config = dict(
    model='class-conditioned image diffusion model',
    dataset='microscope photos of single blood and bone marrow cells',
    cond_dim=128,
    inner_norm=False,
)
Rows from expert 51 of block 3, named by matrix and row number. Rows with one number belong to one neuron. Each number is 128 + 24 x the weight over the matrix's rms, rounded and kept within 0 to 255. All counts start at 0. Numbers have three digits each.
# up: expert up (model.blocks.3.mlp.up, 64x192x192), inputs 96-191
# down: expert down (model.blocks.3.mlp.down, 64x192x192, transposed), outputs 96-191
up.121:148115114134152157096107099134125119167102198130123133125131133111138109100130175120124059105115128178139114100138130121137101098150123134111122160113149146151130158167135102110116113075138075114107144172159153161108108117175149102146128152112139098076137137099139100137105121140144119172
down.121:129089133144082071152092140090166115130122080093104123134117157113075137141169132108074156115122109122138094144150128080128115141139131152137121162090144136107143150119093136110162164099104179133108113110139118103083098113156125133140147146102155128118157143101103139099145154108186149174
up.122:113164121132085137116117103139119136172151138126115186106161137142133101139114133140131127128148129113113124171133128119139103108133128122140148129144107093129079118098127081060153125137109142100150128123126145155108100126125125147072113128128138106150089121148119151137160145144146144084
down.122:113151129164123082086164152099165128131149138158132103101113136147124078112166119133124082119148173134137126105111110126100092147126160100106116158107129143098093109148132145155116159066143123112159150170122104112125071133137178146130095107108135116088165085114114145138113164129171112153
up.123:152114140154127146127132135134097144112147116133125141109107132117137106091178136119090163130113159140107155104144133143140112090174090155110156116138094108115114120147123094120162123143125135143118144098152082113152133106104139110096118159080106132115133158126157157120150148141131166154
down.123:125132113125133095124109144086168152139155139126153124143075132123110126128143148135121120131148140157159154150129122115080104133129101119138110097163118131100094083105124145118137124104168131158148161150155171130133087112131114131137080123143139123062115106112120140100105143124107110164
up.124:101136091134160183145115154130163121157160114106103107135125094085133118144121125092145094117156120165120111067137156100112154119117146089138118120104137114150155144132113101114127140146164137139139103132155126124151120137119141121104120086161104150156137138149134114137135114134133147092
down.124:109147114113153117107125123109120175141115112117092131158167162111160119137114131143099106108101144132135095078095146128103109121103126147157119146119116113132148129147116107113123076192128063106138122108122133160134150119123132118118100111076163169132127121151150125134153127138154102168
up.125:201094160071127106144194109136155173151068128130144170130071126137138155151157182173162133129113131143159116143104119099103129163190135056110118092163140125090126104105151072130126090086107153124141099125192131134143133171102165090126112161124167122198109092100115106146116099160148124169
down.125:156117157151085131126125166126149115103148137101099092155137137129058073072145116139099102111085112096113117144102134142091112111172117173104168107144156130152177155082099139120070100115209094113150145135140081138097070115147112137149131080138169120132136088137099149134157123156114080128
up.126:100114108109117142119110095141109132130117124166197136109073138139102119121123132107150122143147098167148143145102096136076084106140128153066151150139128149134121110131118120105080135104103112152099105122099104125127085171134133151128132209085130146113099117085134100094127132126118151141
down.126:149170136110098076119090168099183127064081125088124164108130156082153156165116094157087090111109105167082130147117108140146146135134107075152211216103093115133141102130127149174163089114147159075098104145182160164138124132159172141110097103148123120127172090098122106175136113115112088109
up.127:160129122126121092090151098134135136103114138122162123123120110142163119121134154127153107124111169109161168127134153117126152120130112111097120133150172112132117147137123111128140144108128073140093140138138138122114097141162125116132115149141128109151121090148134119134176141161129126097
down.127:146148140184130109160143141145133138107138124118130113117119108120100133148137124165149107114107118138109148117105113143126154144144147128112135115118131135182101123127093145138121102087148124115130130148115086125136156139114134125088122119135128126101134088116126112096115130131136119140
up.128:155115138101111113098111092108140118105141135154109110107141149124134133153109136136102085144153086128141135123145113115127112123163127125160136101147108094121141113140151119141159149113135128080139098140126153164103141110140121127180137146150104115147126127158149114104184107130093127139
down.128:115135107167117114140114112110140151134184075137106122141130132111099138154153139148103137136179109139171152107145109161123123122134096148116119145122137114102123141141114153144093158141122116109161140134138144153112162122107125112136122121143150107126131104151131117104154129135124165129
up.129:122140150147117124154132074116155179126128133108156158120143184144117157139154133119168156122124169140120133102134117139149155144145131111126109146107118120144123125110106145093124146114114140119175159094141126123126091065105150103123140103152124128131115160124110111119141123153091124117
down.129:135123154107099117111130137102135126112128137137103151128118127147136136093111120137131139130139166119169119093146141108113142131108104088120120111089141122115130114125097130136121138120152125172143129111164154135115133133108141134084115132114110144114082101137100125099125130179129108154
up.130:138145113154131093143125103099115093121115124130158132142157111128150126114130136124096121145143125149116130125141124132147120114143117111120113110107132130136121151128112131137170139111105158134105123123123139098102120136127134102148095130125131139153126145118132108127106095151141132144
down.130:111127114110131130125133141103148118105158140123095132103134135124123115120119161134123152098120145156128120124124106134112139156127150129120142119100130146158094115110158122139110107112133116116124121152114128140133120124118140103116126136114124171121104120135167113137144124144138114129
up.131:105100143127134113122115138128125151156139105143157129148136134116113119128129135124112128186092132160127110133137110103128148113128111113082132108141100122161117123144092131151091127153129134144128105091127113154115141153130162141094111172084151125104145094137102128150111114155124126141
down.131:142087162119095136086166144116110126133140150105107125102109131109144149107118079154110147131124169135082127144100115143121119127158147122127115148129100115139135117111094119125116093106143106171160105152127149126116126130116134134089148131131128135126133124116116151122164109125122148147
up.132:151145123135157141143107110112137152144138159118149147143143158112126106103085123126151116132154151139120150144151124103147100120105132134124118148129139128099154120139139098128154102098144131139118114120087153155151140113134110133119125133117136144151134147172107135161102153136102140165
down.132:124122123100130116099158126127174113141124156136117161146151138139148136127114143119080133145169118143125163123069108119126114085168097149128172109098114109129132087084130105117129108154122111129132117120130159117155130136107150166125142145096149103133133110136151125122126136121121139119
up.133:122144109128156117155150128112106131165189093125110095105137103125107109136130159102142137128087143123152161140131131134138110145174114116164127112104182134155143153117118176115115164121158128118132104103103124108148093132169125110112141165143102128157140132108147151101132124139123117166
down.133:105139116147125152103091131125147118107139120091126130109159128152142124141132116133114138133092097134098148136112126110123114091174142136141100115130151150139156107106130141117132144152107150161154128142086112115164140115108108143132130116118115143108111104107136121112139141111140120130
up.134:121105133135112081126117071106138158115143099173138087090084125154114134178124136101153168073114114129132137130111144108137141136157133144116070114069149081106136134130137128106124138132109134130120176115142113177157153092112160153118098209157119095147166151169119149172155114125099155127
down.134:174095139152133062122224204055145162176211132092082149154098159168046108084163118173148146153174119115189182112112133133097113130155069126130161130130120182008094119076124083105159154079155159130160192109123149135056114123066124175101109104106188080037098069167126155145111123153091116135
up.135:173138124123153152137113138163091161174094176126116114115112157135168082122206140116105164149156115152129170169098097159163081060140106115113119125147120107096156119092077129107150100174121129102144138139158160108076085146180141125150130131111108085103102120149134106095096133116174155131
down.135:143166147144080081147126186096152124097199113130107156165149137114141098155125114121142119123062089078147094118119144158088091092152147150128183128096143125131135148162134090026108131093166110097152127145162111049129111105114132146129106134134125079124119098101169156142127107121118175202
up.136:149141113128148188153109142117098103129161154139138163139122106098141142113148137154142094133099144131134097148166138107115099070130076113125122116121116140139116108094110122121168140101116090116089127124087113138109088133129078125148139078113113081140117144141155142166104063149144100068
down.136:110124087097152090106127164108152136118140110128099147143102169101160103166120143131130118110108114108141120128076101111135108148128123149151134142165124095139163102117112121130170140074144120143133127126113149136096107083174131138136131136126136100104148117150163174106099172161136114174
up.137:128089162095173106138138142140104116120148166116164150110144148128160091109150129141143156141130088118130154133138137137063095113127130142131147139132127159120107142135118137129143129155106152110119164134129088104141118117142106125150135127112160148146133151082128089156117134147143096151
down.137:138118101105127132113118154129129124136140147144137093115136122130118092121115138156154115114115144119153101100111137131137127127151108120116139101131126135127117109134150129096131104139126142152137121131170161126121135133131137108106096166126141147120120127114167143117156132122141146162
up.138:115098127135114133129118146135168111116137165101142082167148135108133160146170132144143132108094161108126103157152153121149143118137095122146150129096140153167126115131111130144161105141146120149102127155126142092110135117125119146143154135162144123135135088102150106108131117134142121120
down.138:169139102136108148088190138148130114133123126099122112136124162139116087142123140133116093123154118129132149119150144118122122123146116136132120131116107116138141132145137105135145124101115135086137126114074155120123095151121131135122121143117147138089105157103128110137101091129122139149
up.139:083114121129137146128147145113179127135111137175085117089133103179126125144117151183149128165105098158128116109167148118102126141094130110100174076171055193153172128134156097125130130099158128091136131076114130110136091184178106103136111097072139125154101086128132158129145138165074133103
down.139:096163114152134131082103126092137156093162076138142139143115128112187070107153140128109092171167118133166102125122129136130159148157178110117150204107102091062178127095121124121114168131135129121149144129137154161177083095118151107170133133092133100104116103148123063172143139128104080112
up.140:174161136155120103120162049159164118101153128153081105138141134161123164182097099110141151127141106136130130119151112127097182085141123125152114155064093144127118155105123124110109145131084176142138149107104110142136126106145136110132108178136119099141097154131125135146105114141096186121
down.140:162124113098124116168179158122142167189137125117103149133107168152072137089119122147147114198191140135185125107144150126121105133161127113122149113113110146075115121072137094143118143147107152106145147127154168110089112117098130157101081117127125094047111098186105135136154185140100093150
up.141:123126121127158137115140133150132138129156140073111120131150117132143131129132108103089099155141145109148151108111123137142155146094104137133105155161100116127132160142142119123107116079148141140138087124080114102129121127167143119107146140133160089125133105108152128131149156157110146120
down.141:131145169116107147121140138103121157096139133115114123111137128091102150143136134155123114148114155121150111130123144139138121167118137169136115087128121129146123127138137147121109135152115161133128115103135109130165123134127140133125144116127111136126162098091127107111129124149123147132
up.142:166140149127160145133159135122049123130094170129126139125076132115156126098117136129104190104114113160105108145152121158121131124141134174115173166162097178058135128155153118106102147062153131145157110147113104125104138094135067124102113091098159142123172101126069135113128139159117125130
down.142:113122139148142120139154177100185142120114139101128112132132123153137117091145137133096101130114111090138122111090138133106113116122118108111136111102129122082136083102088110162136148120138100122109142104135133143139105132122129141099109105134110140090118091105114138136143143105149106151
up.143:097131159102129103139094086171123111179127156126166141165154144129108126114128101125090132138146110148152143139130157081122145151101106147103108139130144174099114150169172099150114136130123119131115150130149077089123114124097108115141141128119128119155112173109143168148133114155143194137
down.143:154120126153104095144134160118160132108149132146146150126103149094140139120128129129168148137136135114130166125121131129109131117110113119124147106119156114131117119131153139102111133089193134126097111113126102129098090138155093137149131140152121114115111092133131125115137148092132118173
up.144:120106107137112146131106084130126159164159131130115158151124119126163142123132130127125109157126107157155156133103109120156126117146125146139157141126107122127140104147124109152113128155100119139114136136101118131133106138104100149123113157129095139106140131127120114120124120104134113128
down.144:133109113124149130105147120117126140134118132135134099126118134132112114129149125124139134138143138135150105147130157121135171118121148133117129108104129137126106103116115150138131130133124120110121118122151135106143115135119124151110146113117134158124109118132151097120123119130135162149
up.145:100175117150153157129128131122146083150120151103160121150148147152094126107124094086106107157113115117141161169109141170144132155132153092097109126102135143103150120111131098125119120124099140110176139134132132133150070139131100133172115105120147152108123147131146074171126115127123137173
down.145:119122122114126100119143154121150128139134116126128150100130138096100139140136143132092115125120135108133103131130103132136138104136106120143129141102105130102123142149147109105134129148127131161105133105116138128121117126139121139116085109103147169148143105134121113150135112146129138133
up.146:115148134106104117163139095117120144132157102083108166150130121149107163114112124133140097092121120125131146142128143159095136102141107117122138124117137131142132138126107138100080151108117127161130157122114115126118090126137117106118089151116135137116119151116127129145126161152133128158
down.146:154125129154136133129158151142124131123121117134156146111118135145098093123119144125094112118122116107159118130121113101161110108131126127122123164141112134119144131146150105145129132131146134143135119116162118133123134121154107129123133115131139149122146133139091174127110136104133117130
up.147:143129112127145105100127130130114119054154129196157119091116115112096158143166148151143152105175141146162139092170107140092081146125137143161113147107090113129125224155118153126127125167120181098128092126131127116096099125135139130178148058154196091113174111134106125120124093173132182079
down.147:083116135129092107161177125072171175142148140118174106180155184117108068085121095156130105144135164091115174101084157164078169155155158131101148141138140126075126125141093121157162169068155103124145147109149167139114066105146090129096142117077164111099176156165149108090148155100087111060
up.148:086129146115152127148113144143166110103139133132166161147110103102153144107147149117114155114163106115139113127107151144145123116077123096134107121164127126131123124117139141144152120151128134127119165156158077111154155129107136139138115168133097071134139094151132128148171116144121171135
down.148:153136125119106132121154125104122141134143152125131104141122119108104136118162130126123154140145116134110101102112148124130125112119134128129158136142122118098141096142137096129118132097132140119116115109132123158105115132105148130104124080109141121115130116128140141113126153110122121132
up.149:122105127124171121118145166114095112121138132092199110080112140138126107087138117085132124130157141155126114090182067147090100189148139102153130120180153131096122048125139083172161134137094112157133142115165097118122134152129089160132135093166099118079119176143077116113144175081144122104
down.149:141142111157148130133120156088151114124165148126082132140124105108096139123147151190135109146123130155131145127139129135105093118180085149187165074116130100119149125130115113107155151151114114076135156069141122146127088159134170114116120191121092141121054109135101140091124106127119093135
up.150:107105077162121151176125139137107099154113127122141130154130102142104136112137118102127132150145129120096115133144133130092153151115113140108130152130128128121193113048114173158117133115112111129089084165125137131105105136167113125124157118078097102103088132120159106101115131156089146163
down.150:173123112119129156131129198113128137128121112093095184113110135125144140112143159146092125119127106146121104153077131123117119122145135132168114100148134119140145157131111094133157111123149139107103117145134148147132113142168180127111113106112143137133106112135123166114177079139159117158
up.151:138104120126111159100075128137134095148132104171173105152132125132120136102111132080139118132076086095132133123156142141109110154134159163118131150114099150112129114127120135114138133104129144156098135142114112109129169122107128149115133162114152119134126162103113126122114118119146157151
down.151:129119165136104118104104151124143150134172109119084128147127138115115098113117109120112160100141126139128146149146155113139124147101115121142144112150119143103133113122135137102142156118158116137129134100138143127118084120157138121127095128123110096117156133142131129105127110134130142146
up.152:150107142106105123110103113135157159133098131132092108144156128131114152108153130097125134113130134136155090115168113147103172167120125111158121147147142137105152112139108096151143149100142164158127109138133154130116157150108121148114123125151119136134141124141122122141128132142110162125
down.152:118130103152113140117096093134166162125122150101136140144147136129138098108117091158122115133129161141162122108130136105092131145154136120108107093111167107149115141132126137141152150137138141134136148096142142136120150099123148132144126091065137118124148120113135127163161144140118120131
up.153:126149121114114112131107102123137168127119099134113120137171108104139115153173144099146130133161156127131145118116131124163110130124134156151109111088110132120138130115124122141139115160115116119107157140106140116125123138140133102111132150092100133114129128130136124154135117148148147147
down.153:118124119107094086113146148101119127133146107100142152153134101134140122090131095133100164100101130127108109138114113152144129112172120116129133136140108146118147126129132158112128135125133119112118106119137137109108137120117154130117147144136091115131167127114117128150128102111115105136
up.154:136111165169130137149155100131123121139142138142114133140110124136145139106111115119126121126094146120103130156147112150124158134155132095142153134129131093117115119100083105097127115103085122135120119127137149081130080116143127105144120153116114135143117134119136114119130146121201138130
down.154:138153136131127110151139151125100108111156133147133092132147125154142123096154132144108119134124168151098110111122146136144102099113145129123154144108137117138112113142141104118114120108117137107138118129148090202094132137125106136113118085117138151144112127107149126127138118120160139119
up.155:118172084133141120126065115158156135150120147121124135149115120135112169147116135153133139142167108168134184153098161124089101129130074100127139128148094097136127140143124178132114153172112120152154123099128165144147092130165124093112192133148168177107127110068164092134137108156121092100
down.155:119132097125154129171139137092149127125130128126154145121124142150080084135150118133126152159153119135152112084144113136145121163133114092087123182132153140124175139114146151133100131122167142128150170117125112104088143133120099107093126092079150143135104088127143093147164084153102123132
up.156:125132072129142109136100087111092121126121120144100136169152128143138116120118155092120096122134115156094175148154106125110152135151088156127103147099128114139145128128122111111116133113136160123116120134137101137125114140162138102131145119142181085105134164127160165128171134125138102128
down.156:140134156130092093123137153123153148092152110137140130116126130143078137146109109116101132153129096121142152119098128101109105099133115141162130156109158108150103130125133132168129105112131127151135122119129123157101132146117111134130149128161186158177121138128106093150139137145100123113
up.157:135146134125119120187165071133132183081101113068121094135120087116086127102156137127154132126127123101118125138119116135134105132104150151070123100169094156134093104121160095133098057134127031100193115161172067139071115138122161120141146176177137109120109143083088167177142132150148114137
down.157:146100165163078056133095232095163104117162112075073150150083116142090096077129110157164102072136124170171122149131166155092121128122124142089153166079175170053167206148109094144083191078164123087146067151138089128107099151125149160110090096151120086123115044136106120108109134088134100158
up.158:093116136115155140098090097157158090146138083114159092140093113172102108114137115129111144119134176103164143129127141153118118160112120124174130150135108103151150145130132126126100137123142120100120124118124137104119090134131132156126161128122106147142116149146148115131152113113121123139
down.158:115127123135113100149144158111120122129107094136150092108131131104116115122114124117134107109100146129109100125156129106127131142141108169164116130130126141115138185129121121154115126129155134116134141113121151138096122147119144104110107135099134120113163097119118126138142126090108132116
up.159:160137152155164095127149166144110190141076167097213111136137126086095098143169127127172148128136132136127115127128118088193111138150121131165129135129131097131129085106129122171183092173113156153130116083151119159128125123095123144115127094120157126126138099115145148124119134121155135051
down.159:121100102085121127101127168088158122077148180130139164140115194127178110152144112151117098143151120140161066157127146151139108124129098078134134140121115119115164111094083128110133104066161090119172116132139160143117130146103153133112079086082169132093104164114149111097148108114104107169
up.160:116095084122158088105103145120157102134157120091131136130128150106120131124127145110123147101130151149097150143128129123107163140115168158145101103154130119113092113134143173116140125144104157146112108162134140121125112166122116141144131111163101133122118127114114081134086150096153167081
down.160:146109156134098142151119120119142128115152102127103123155129141117139133138129136135104109128108105130138115091118118126137125129139129132159149131150143136126143143149096139140123126136137108110103164139124122133095156162069140141149135137132145148101089125109124172136109154134140115151
up.161:133110126134113112125170080143099148142121168146147112097168152099102145115119146128139115162141128152149128133160135102113167123142118158142137138138126095130124167127116142099122175128110128128105134126136111143135119126149112138115131136158129164154151132123109151119146144115103125101
down.161:116083143121076078139106107094129135141144134092120126128121128129101118151144148145134146147165155123117144116108109145123132135157125139120121137162125132120109153121149149134140135108156094105129159122114136136107101110081132106099161111110122128131110129138116135135076133121100135143
up.162:165113122154160126130123094152111141091111136156117128078142103112136144127124070108109162165140145137131084108124101114124130097132130183124132125116094153142121148147115092115094162141135171091150112158108111097107152108141154121170098173100112136101107110088074125134106141116136157083
down.162:125145096138103083130142215115153164110082132122127149156109157133110149072105121140181153113151117150130111142069139150102097128176156111148191161131123118118185113090113108118116131084105133148095117147187107201149104136158158090120109125116167120106160128121142147096150155141098118130
up.163:149094132161138138172106124132111089125126100129113135141150119134146142120135144128094113128121136152140111112144160135141127129088116135131155114123032140089122120139121125113136116131129139118125069116106113141129146124121118135144131162098141110152120083114101142151113141166118168109
down.163:152125123119123132112171156149137158160118131143123117111120138125087117127124111123144090109147126154135134143119112153119129145142135137145112133122144125053124105072130127118131148140127120091169124122142155131134106120155154146133127107136135112115125133133127122126140148101121128140
up.164:133091123148133114157146082134168105120117121108118134088105127123110124087126127137127108152143136125109110123094127125118120087138104149119126148099120110117112149117124095121161105129167137107152121139127136138107124132123130135133136140117121130137101163087125119135134169128118111139
down.164:108110118112146140118104112099124145158130154126148123141138155129131143159147105113093089134158130131125129127168141146116139137160110122109088125130123108141124106156112124134148117099135127103141136139131146103145123089123122151142114123114155152107120109123119142121099157126122100121
up.165:112124139109155098072128135161158095101139108136105105129176157117126132104185129139157143079128143151155129107142143108121122157166144100093109155123099162155085160137143183113121122151084146116149147134100168177154097160145087141120167113111169134138100113108188085147130143147093118116
down.165:106121115140137176148134152127126144124134088131146125112128124113107093131117089139083155112138109191151073148142123139166126105126100153120163117126111107120152110145132139112161144113170153113140094120113144145110115077116125070116123156075144151122111120170134141096150123124114122123
up.166:105096120119106129155106136100134096139127106105130105168156136123131136074109138125133146101158131129157118127141152141115165148109138095109135146158075137157120138117122119171113136127091100107117154126141110166142124122152133124125139167111148090109099136132152130133115154123082143126
down.166:114138069105104111131125143150133144098139121148111181145107129120099133163131131143127085103143114125132133136130111146133158135131154155133124154131098127111136096136158080158144089101146133098102140120121134119106142115162151141123113053097122132104121087095100142151142093106152127148
up.167:150118149135118126176109097116121161038131151127155082120117161084203141139175095181201144109045141144144103096153146191151132168108200192111158111151129142081087140134191191075052101154099166146074116140147079180090089164104097129177193098099138152166109063033132138143170169199078101100
down.167:197150118124067133137138255150156145126106245150118077133154144100099082069127115139191098157107106142157107202111195137144144160106055124179127172116169184092162143088121119082096125056112146084143109105157117098128087118119173092118066076091166091068092065173151188111143172086044086205
up.168:105090131128125158093098158188142130104140142180123163146179128097131107121157159156114093128095123072107074099168132104138145112083121162097146139113145163123118144141122147114130126087105128128163126126113105116160118133139106152134141126155105177127142095101148137108127148142133137145
down.168:099148111120133138111094124134153138119170162121121112143145142134146151157148143175146115110166119158095133118107125102131105150108102137180167129162099099115105120125141151160158195133125118137135117068144130142109102106130136148140136134096103130118150123138100135120115132125120121119
up.169:144115178142119097095136110118146160147166105097139119097106133135077124148124116101122160114158117120123114140135112107157125137171115132163111074116130107124151166129132132107120147169127169120127135099145162134166130109128127120174106148159107149162113140137122117136099120098141128158
down.169:125130124145102118144145131095164154147165119131089147144074120129099153121165140172106137145126133099151162130161107144098128113136117134137119102156094124083112128142170133102113130123145109165135140111117140135083114137092167164132149058149121112126121069118123104114128152168128135127
up.170:134101096100114096152123135120128144123138094133132099170125161109120118127122116106131139144143121121134106125156149120152147152124147130172101169116123133156105143129110138131114103135121079136102125144165128130123118091154106113081092159128145099132150151091098153122149128130127111124
down.170:123130150119130124122121143115163165152116153129149135093124149135123116124127103104117142123131108114099109121155139123132131155155126138141161172103142137137142148113094158133111126138104138117126115138123155153112115114123100162134147124123145150146086132125097152110143134122128128189
up.171:129108095094142158133118107115140123072103167109142120089097142226178151144138146108138104114142081123140086102112089147095080136089108155089173101120104148105174117160158070143132086097135169085112100123152130158170112156123126112153117160178138123128114180156133156128143160141139105081
down.171:164194125165075091114104161086147138091151084103078153135107150100140109102130137135149129140110174181115112149152127136131089126141105093181177191097150094150164127081137101142150135094106092148128119177199162150143101147163126152137073126157123107178156027167148114096116126186057138080
up.172:116126127121093125129146125158141132109125159121165147096119109101135115148106138123123165166119099139149129167172124092128138169163131120101108153119103133144117159145119131126085128155125164148101138093156150115139141132121133108135157116125117096124136112067101098128127118123165149115
down.172:155130092086123108149137170133124139098107113112133110119130107126117161166139110123148138120130114095115115142153153133151114124114156153133157109138141133132135163120159119106115113090127148103139130103141145169150106153097137125108115136141120138114140156128105113157123127143128136142
up.173:204167141104080123089079149075162090161111146174136091142155142092087097096152062118071102139089154143117051130130141114093129117146133164146080114178141126146124113094135193157139094121156067114162137166145126089103108083140129095199136146141149103175140073102132076059086101110110114056
down.173:118099129158121095095147154112144194141166128064071147137061130181123113118197144206140094095114130100116141068097104161106071191146110087110156133118155135085144178161146110088159147098132052118149121134138127129115125172176176142152148092125141085119127143100150142122162161089148122214
up.174:110128152125128131147117114157138139121137139112132124107126121178125118149153126098150146127113133123098149135142173105118101144117146097146109133140169114128134104129157118110109103117111121151124142101150151136104155127132122159150104147119119124124128159102154149121149113127133127116
down.174:129134126110137129119106136136129129112122116135108127157100147111140142159137162152103134113130129149111168104122119098113139155146113163099136116114155120088085130121127100104110129117122137116082136157078126141164158103096148116113119131124115123095129125157116153113159128156137132128
up.175:119123140158134126125158160122147111134120111130066112115146163104112100151154150098161106151089117154133179152162098111156127136168140116091100130142127161165113126101141113123133128122130174115153161116139121169166128126115147113108093135117100123132119149158081117108120107110098173128
down.175:149129125130116129133143114092159156120132110130128139149139138149152163107151151096112128107157153120149118083134132103145137145147125172114135118111140113102106130115121107136170118095180117174124140103165143126129148106141153131115141097136142120091140122144151106115139132120116149146
up.176:116132113114128123159146095158170125135127117111148151126162130108096119136130168095128127136137104132109175160118130149119105147115140121119135146102117112123120167104113157142134136142125133153142108124158160129129124121126101155106132153136148158118125099115126164111125128149099157124
down.176:109110121130111119122137150119146096147104129103134113148159148135113129127112129116110152138144088159147119139109099146127128109135138137096131115149139131108149164143095138145130100090152148108118142149109152123139133093118115130148123108124127134097135077105106129106136114150113138130
up.177:129153134166107134102119104146152127154109153175126118137144100112131141090101123170126146150118122134146096136147117131114162118126179116126147120125146115102130119136149125117129111120104117161119148105138096120097152101130134098133111152137103164097164106138117119125152114124127131125
down.177:144142116123104151074126125146143111148153154133130134128142117107102144130097128115124106134101139133140113168096138105109117127139137151131122105134106142105128152159131112123177139107132137153124117092115132120110129127107143145144116083138105116124115109139141137132129140137121152133
up.178:125101119140129131137123155152197122157123134144147119125170120112113168126127173120153104079098138107121084097108133157131122135156148112155110162115089116151153179150115127142140145088177136123120171124122098134137128119149122131124138129114103118160154141114179104101148131131143178119
down.178:140126134141143134101134126096165135114143127115137118132128121126161129107148091126127107153122092136118156130161110114165145093144125150095116089112112129104130121130133104130162122084131101135104101141146153116150152130164108119081139104113143123118130127161088144142089121146139128121
up.179:129161082099130119121100085115163157086147146109114110126186115116172102129095154144146132139122122158140146136117137141116168163117138143152102114129087122114089112125132110173105166120089126077099126094117142163103118131117073094139116168109110128140155145144159164129107119113121113165
down.179:138124146111133113059128143143164118143111137130139138121150128085069100150148110110154126122122122113136116113138108123110135111124135148096160111124139153139107130193098111120160122086144145153092083139115137107109126107155113119148069110139128128090141133120146145126146142100115151129
up.180:070122113141106134125105084152118107125114130134158122152130123136113124121121135147097119112126123097129109119093132125120136118168120145115118125138114113102095132116143132138100115134067137152135112133105091110143112130154129111131149127152124139136125149131124124110111113138156093110
down.180:102127108115125101111112142118149163110154103136114139127123110104140148115129128142113104124106123134135099111126129126102103115142125129123133114115140108131119135178105140122102156101087096136092150138142146162124122122153139122126120128134152114147156136128092125118144147162131125114
up.181:110156130140127144157143114138140120148127136158138128144160135115150158124156105114109106096110157109140137158119108143116133117112139131118056107118139135082150169117106113104145124141090149130145132144140075103136132138121138142133131147125132138121145132105156121179092103154140124168
down.181:146147135110137143130124170124159148139165145132130116138156120124127135116126095162118109107124142150173138137149167111126097146128111148110112121103111101101126116128138137122126134131119104157119157103156104136099142163125109147123137118148139126127138087125134113124130133173142151122
up.182:105075159127095124135126105107121140101085125134129086150131126152125135086121110124125168143111097091091149125084116145153137127127138153105125126098103137139117126124110132090110127120113133078122151144151102124077120098172134120149117104100100087134129060119106093114140116124116104147
down.182:116141142100106127166126180083156153102117068146103165142115100119134116093152159186149119140141143137123068109131136096120143138105113155134128179150145151108123097157113094121117126131130136143117091145134093137118093113170113119137133095116117097118178138142119126102099103125174138151
up.183:116091177173130117138119112143125129123124137156173134132138130109124131148155126130156112105118083125107124124184128132136136141096124151159096131150115126106135113123102152146138131111138158146126144127108132124115163114108150137106129102114182100128113134138130120132119104172106135150
down.183:114118132124092119148111138157115160129128135138129108105123120102122112123123119141122114120177130163140119118063117119139130143118136110154140131148136104113128134115122141140124153120160125135090161156133140129112117129124154156106104136119123121133119132149112136104143164121076121132
up.184:119162149101111124112143110148154116126121140104124144129131112120141102118152105116140128154149127126110129129121139128118118139135121110128113146129117108116110121123143125108158144141122119112111138122130119163110142153110149134115102116111137110108115103140133137108116164129180093171
down.184:142131150144119113124131148144146152112137139099129136095153103140112111100125132133155141126104110124132136076118163137136126164160133133095127092135125112098081135121113130145171121107136120116150164109122133118158156121142107121119126123116132115101133125117112135111127143159099156129
up.185:156107136126132109134154104124145129095127126114087111126147124101121119112110130129117079141155145120144110149169120126170125158158166107112118129141106113113136090083181129133148131114102131102139140152119126143090117134159137136132184139156139112177133171152128135143122118119121132091
down.185:108085110134107114128143141137150078093146102153145145147106172135103131135142111159141123147137123119129085109125134155113120138189114140122115137158132097093108135177083124097112120128104129118170116126141107140115142101115130139139132158155136146109155087130093137101113140116133125126
up.186:148158129112092128144103082158107140167125131144115102106128088116103140116113128128151182165155118121128145113141136134147109151159150135096087110131155147111103167149110119130097124109125141141120109133108093122103105131159118139122167165152137134092136143165129087081128130121169118151
down.186:152113137151071060123083179098166132105189142154106185218118185136117140107117102167100133101140086124190110120093156120144102158153126123120163119109120103122156154132129101127113125100117139132135107177135115092154109164086119133133127120121125108136138063116096120093134147117128124125
up.187:123141166128140135139124163120169069138125145136129089125124098110139121115111106131122113152127135141112119169151108125144133158113110109166155124159145135149132141145132163123137147113128142118137151124154110106107076098147144132169109104135156124105131136134118078150123089136135151098
down.187:135137100145177128117128136119102155124140105094122106104132186130125090141113105109101124128104155144130104100120146131105099134133126077111144172130116136154142139131116119135099127132130084128129119142129131161119119103104104150117143129103120138145125145132144146125099126134092125117
up.188:113100141158165127099134126119124122113155154133131097096091087122173110088121109104123153108121141142151147173185126139152122170192156140119113124154118158151132117125136115124151117128086124136124107107120087127132145133121084121160133151150132137158121156128112157114080098104120087149
down.188:163150108111132153125154137108130143103140164144080134161132147099081158129134154152104100126192112083160142149128157151115100131134110160160101092103170151079131114105127135130130093123126093099100172099146162130110133107155148131113172130141136087135133070117159134130115130119131145154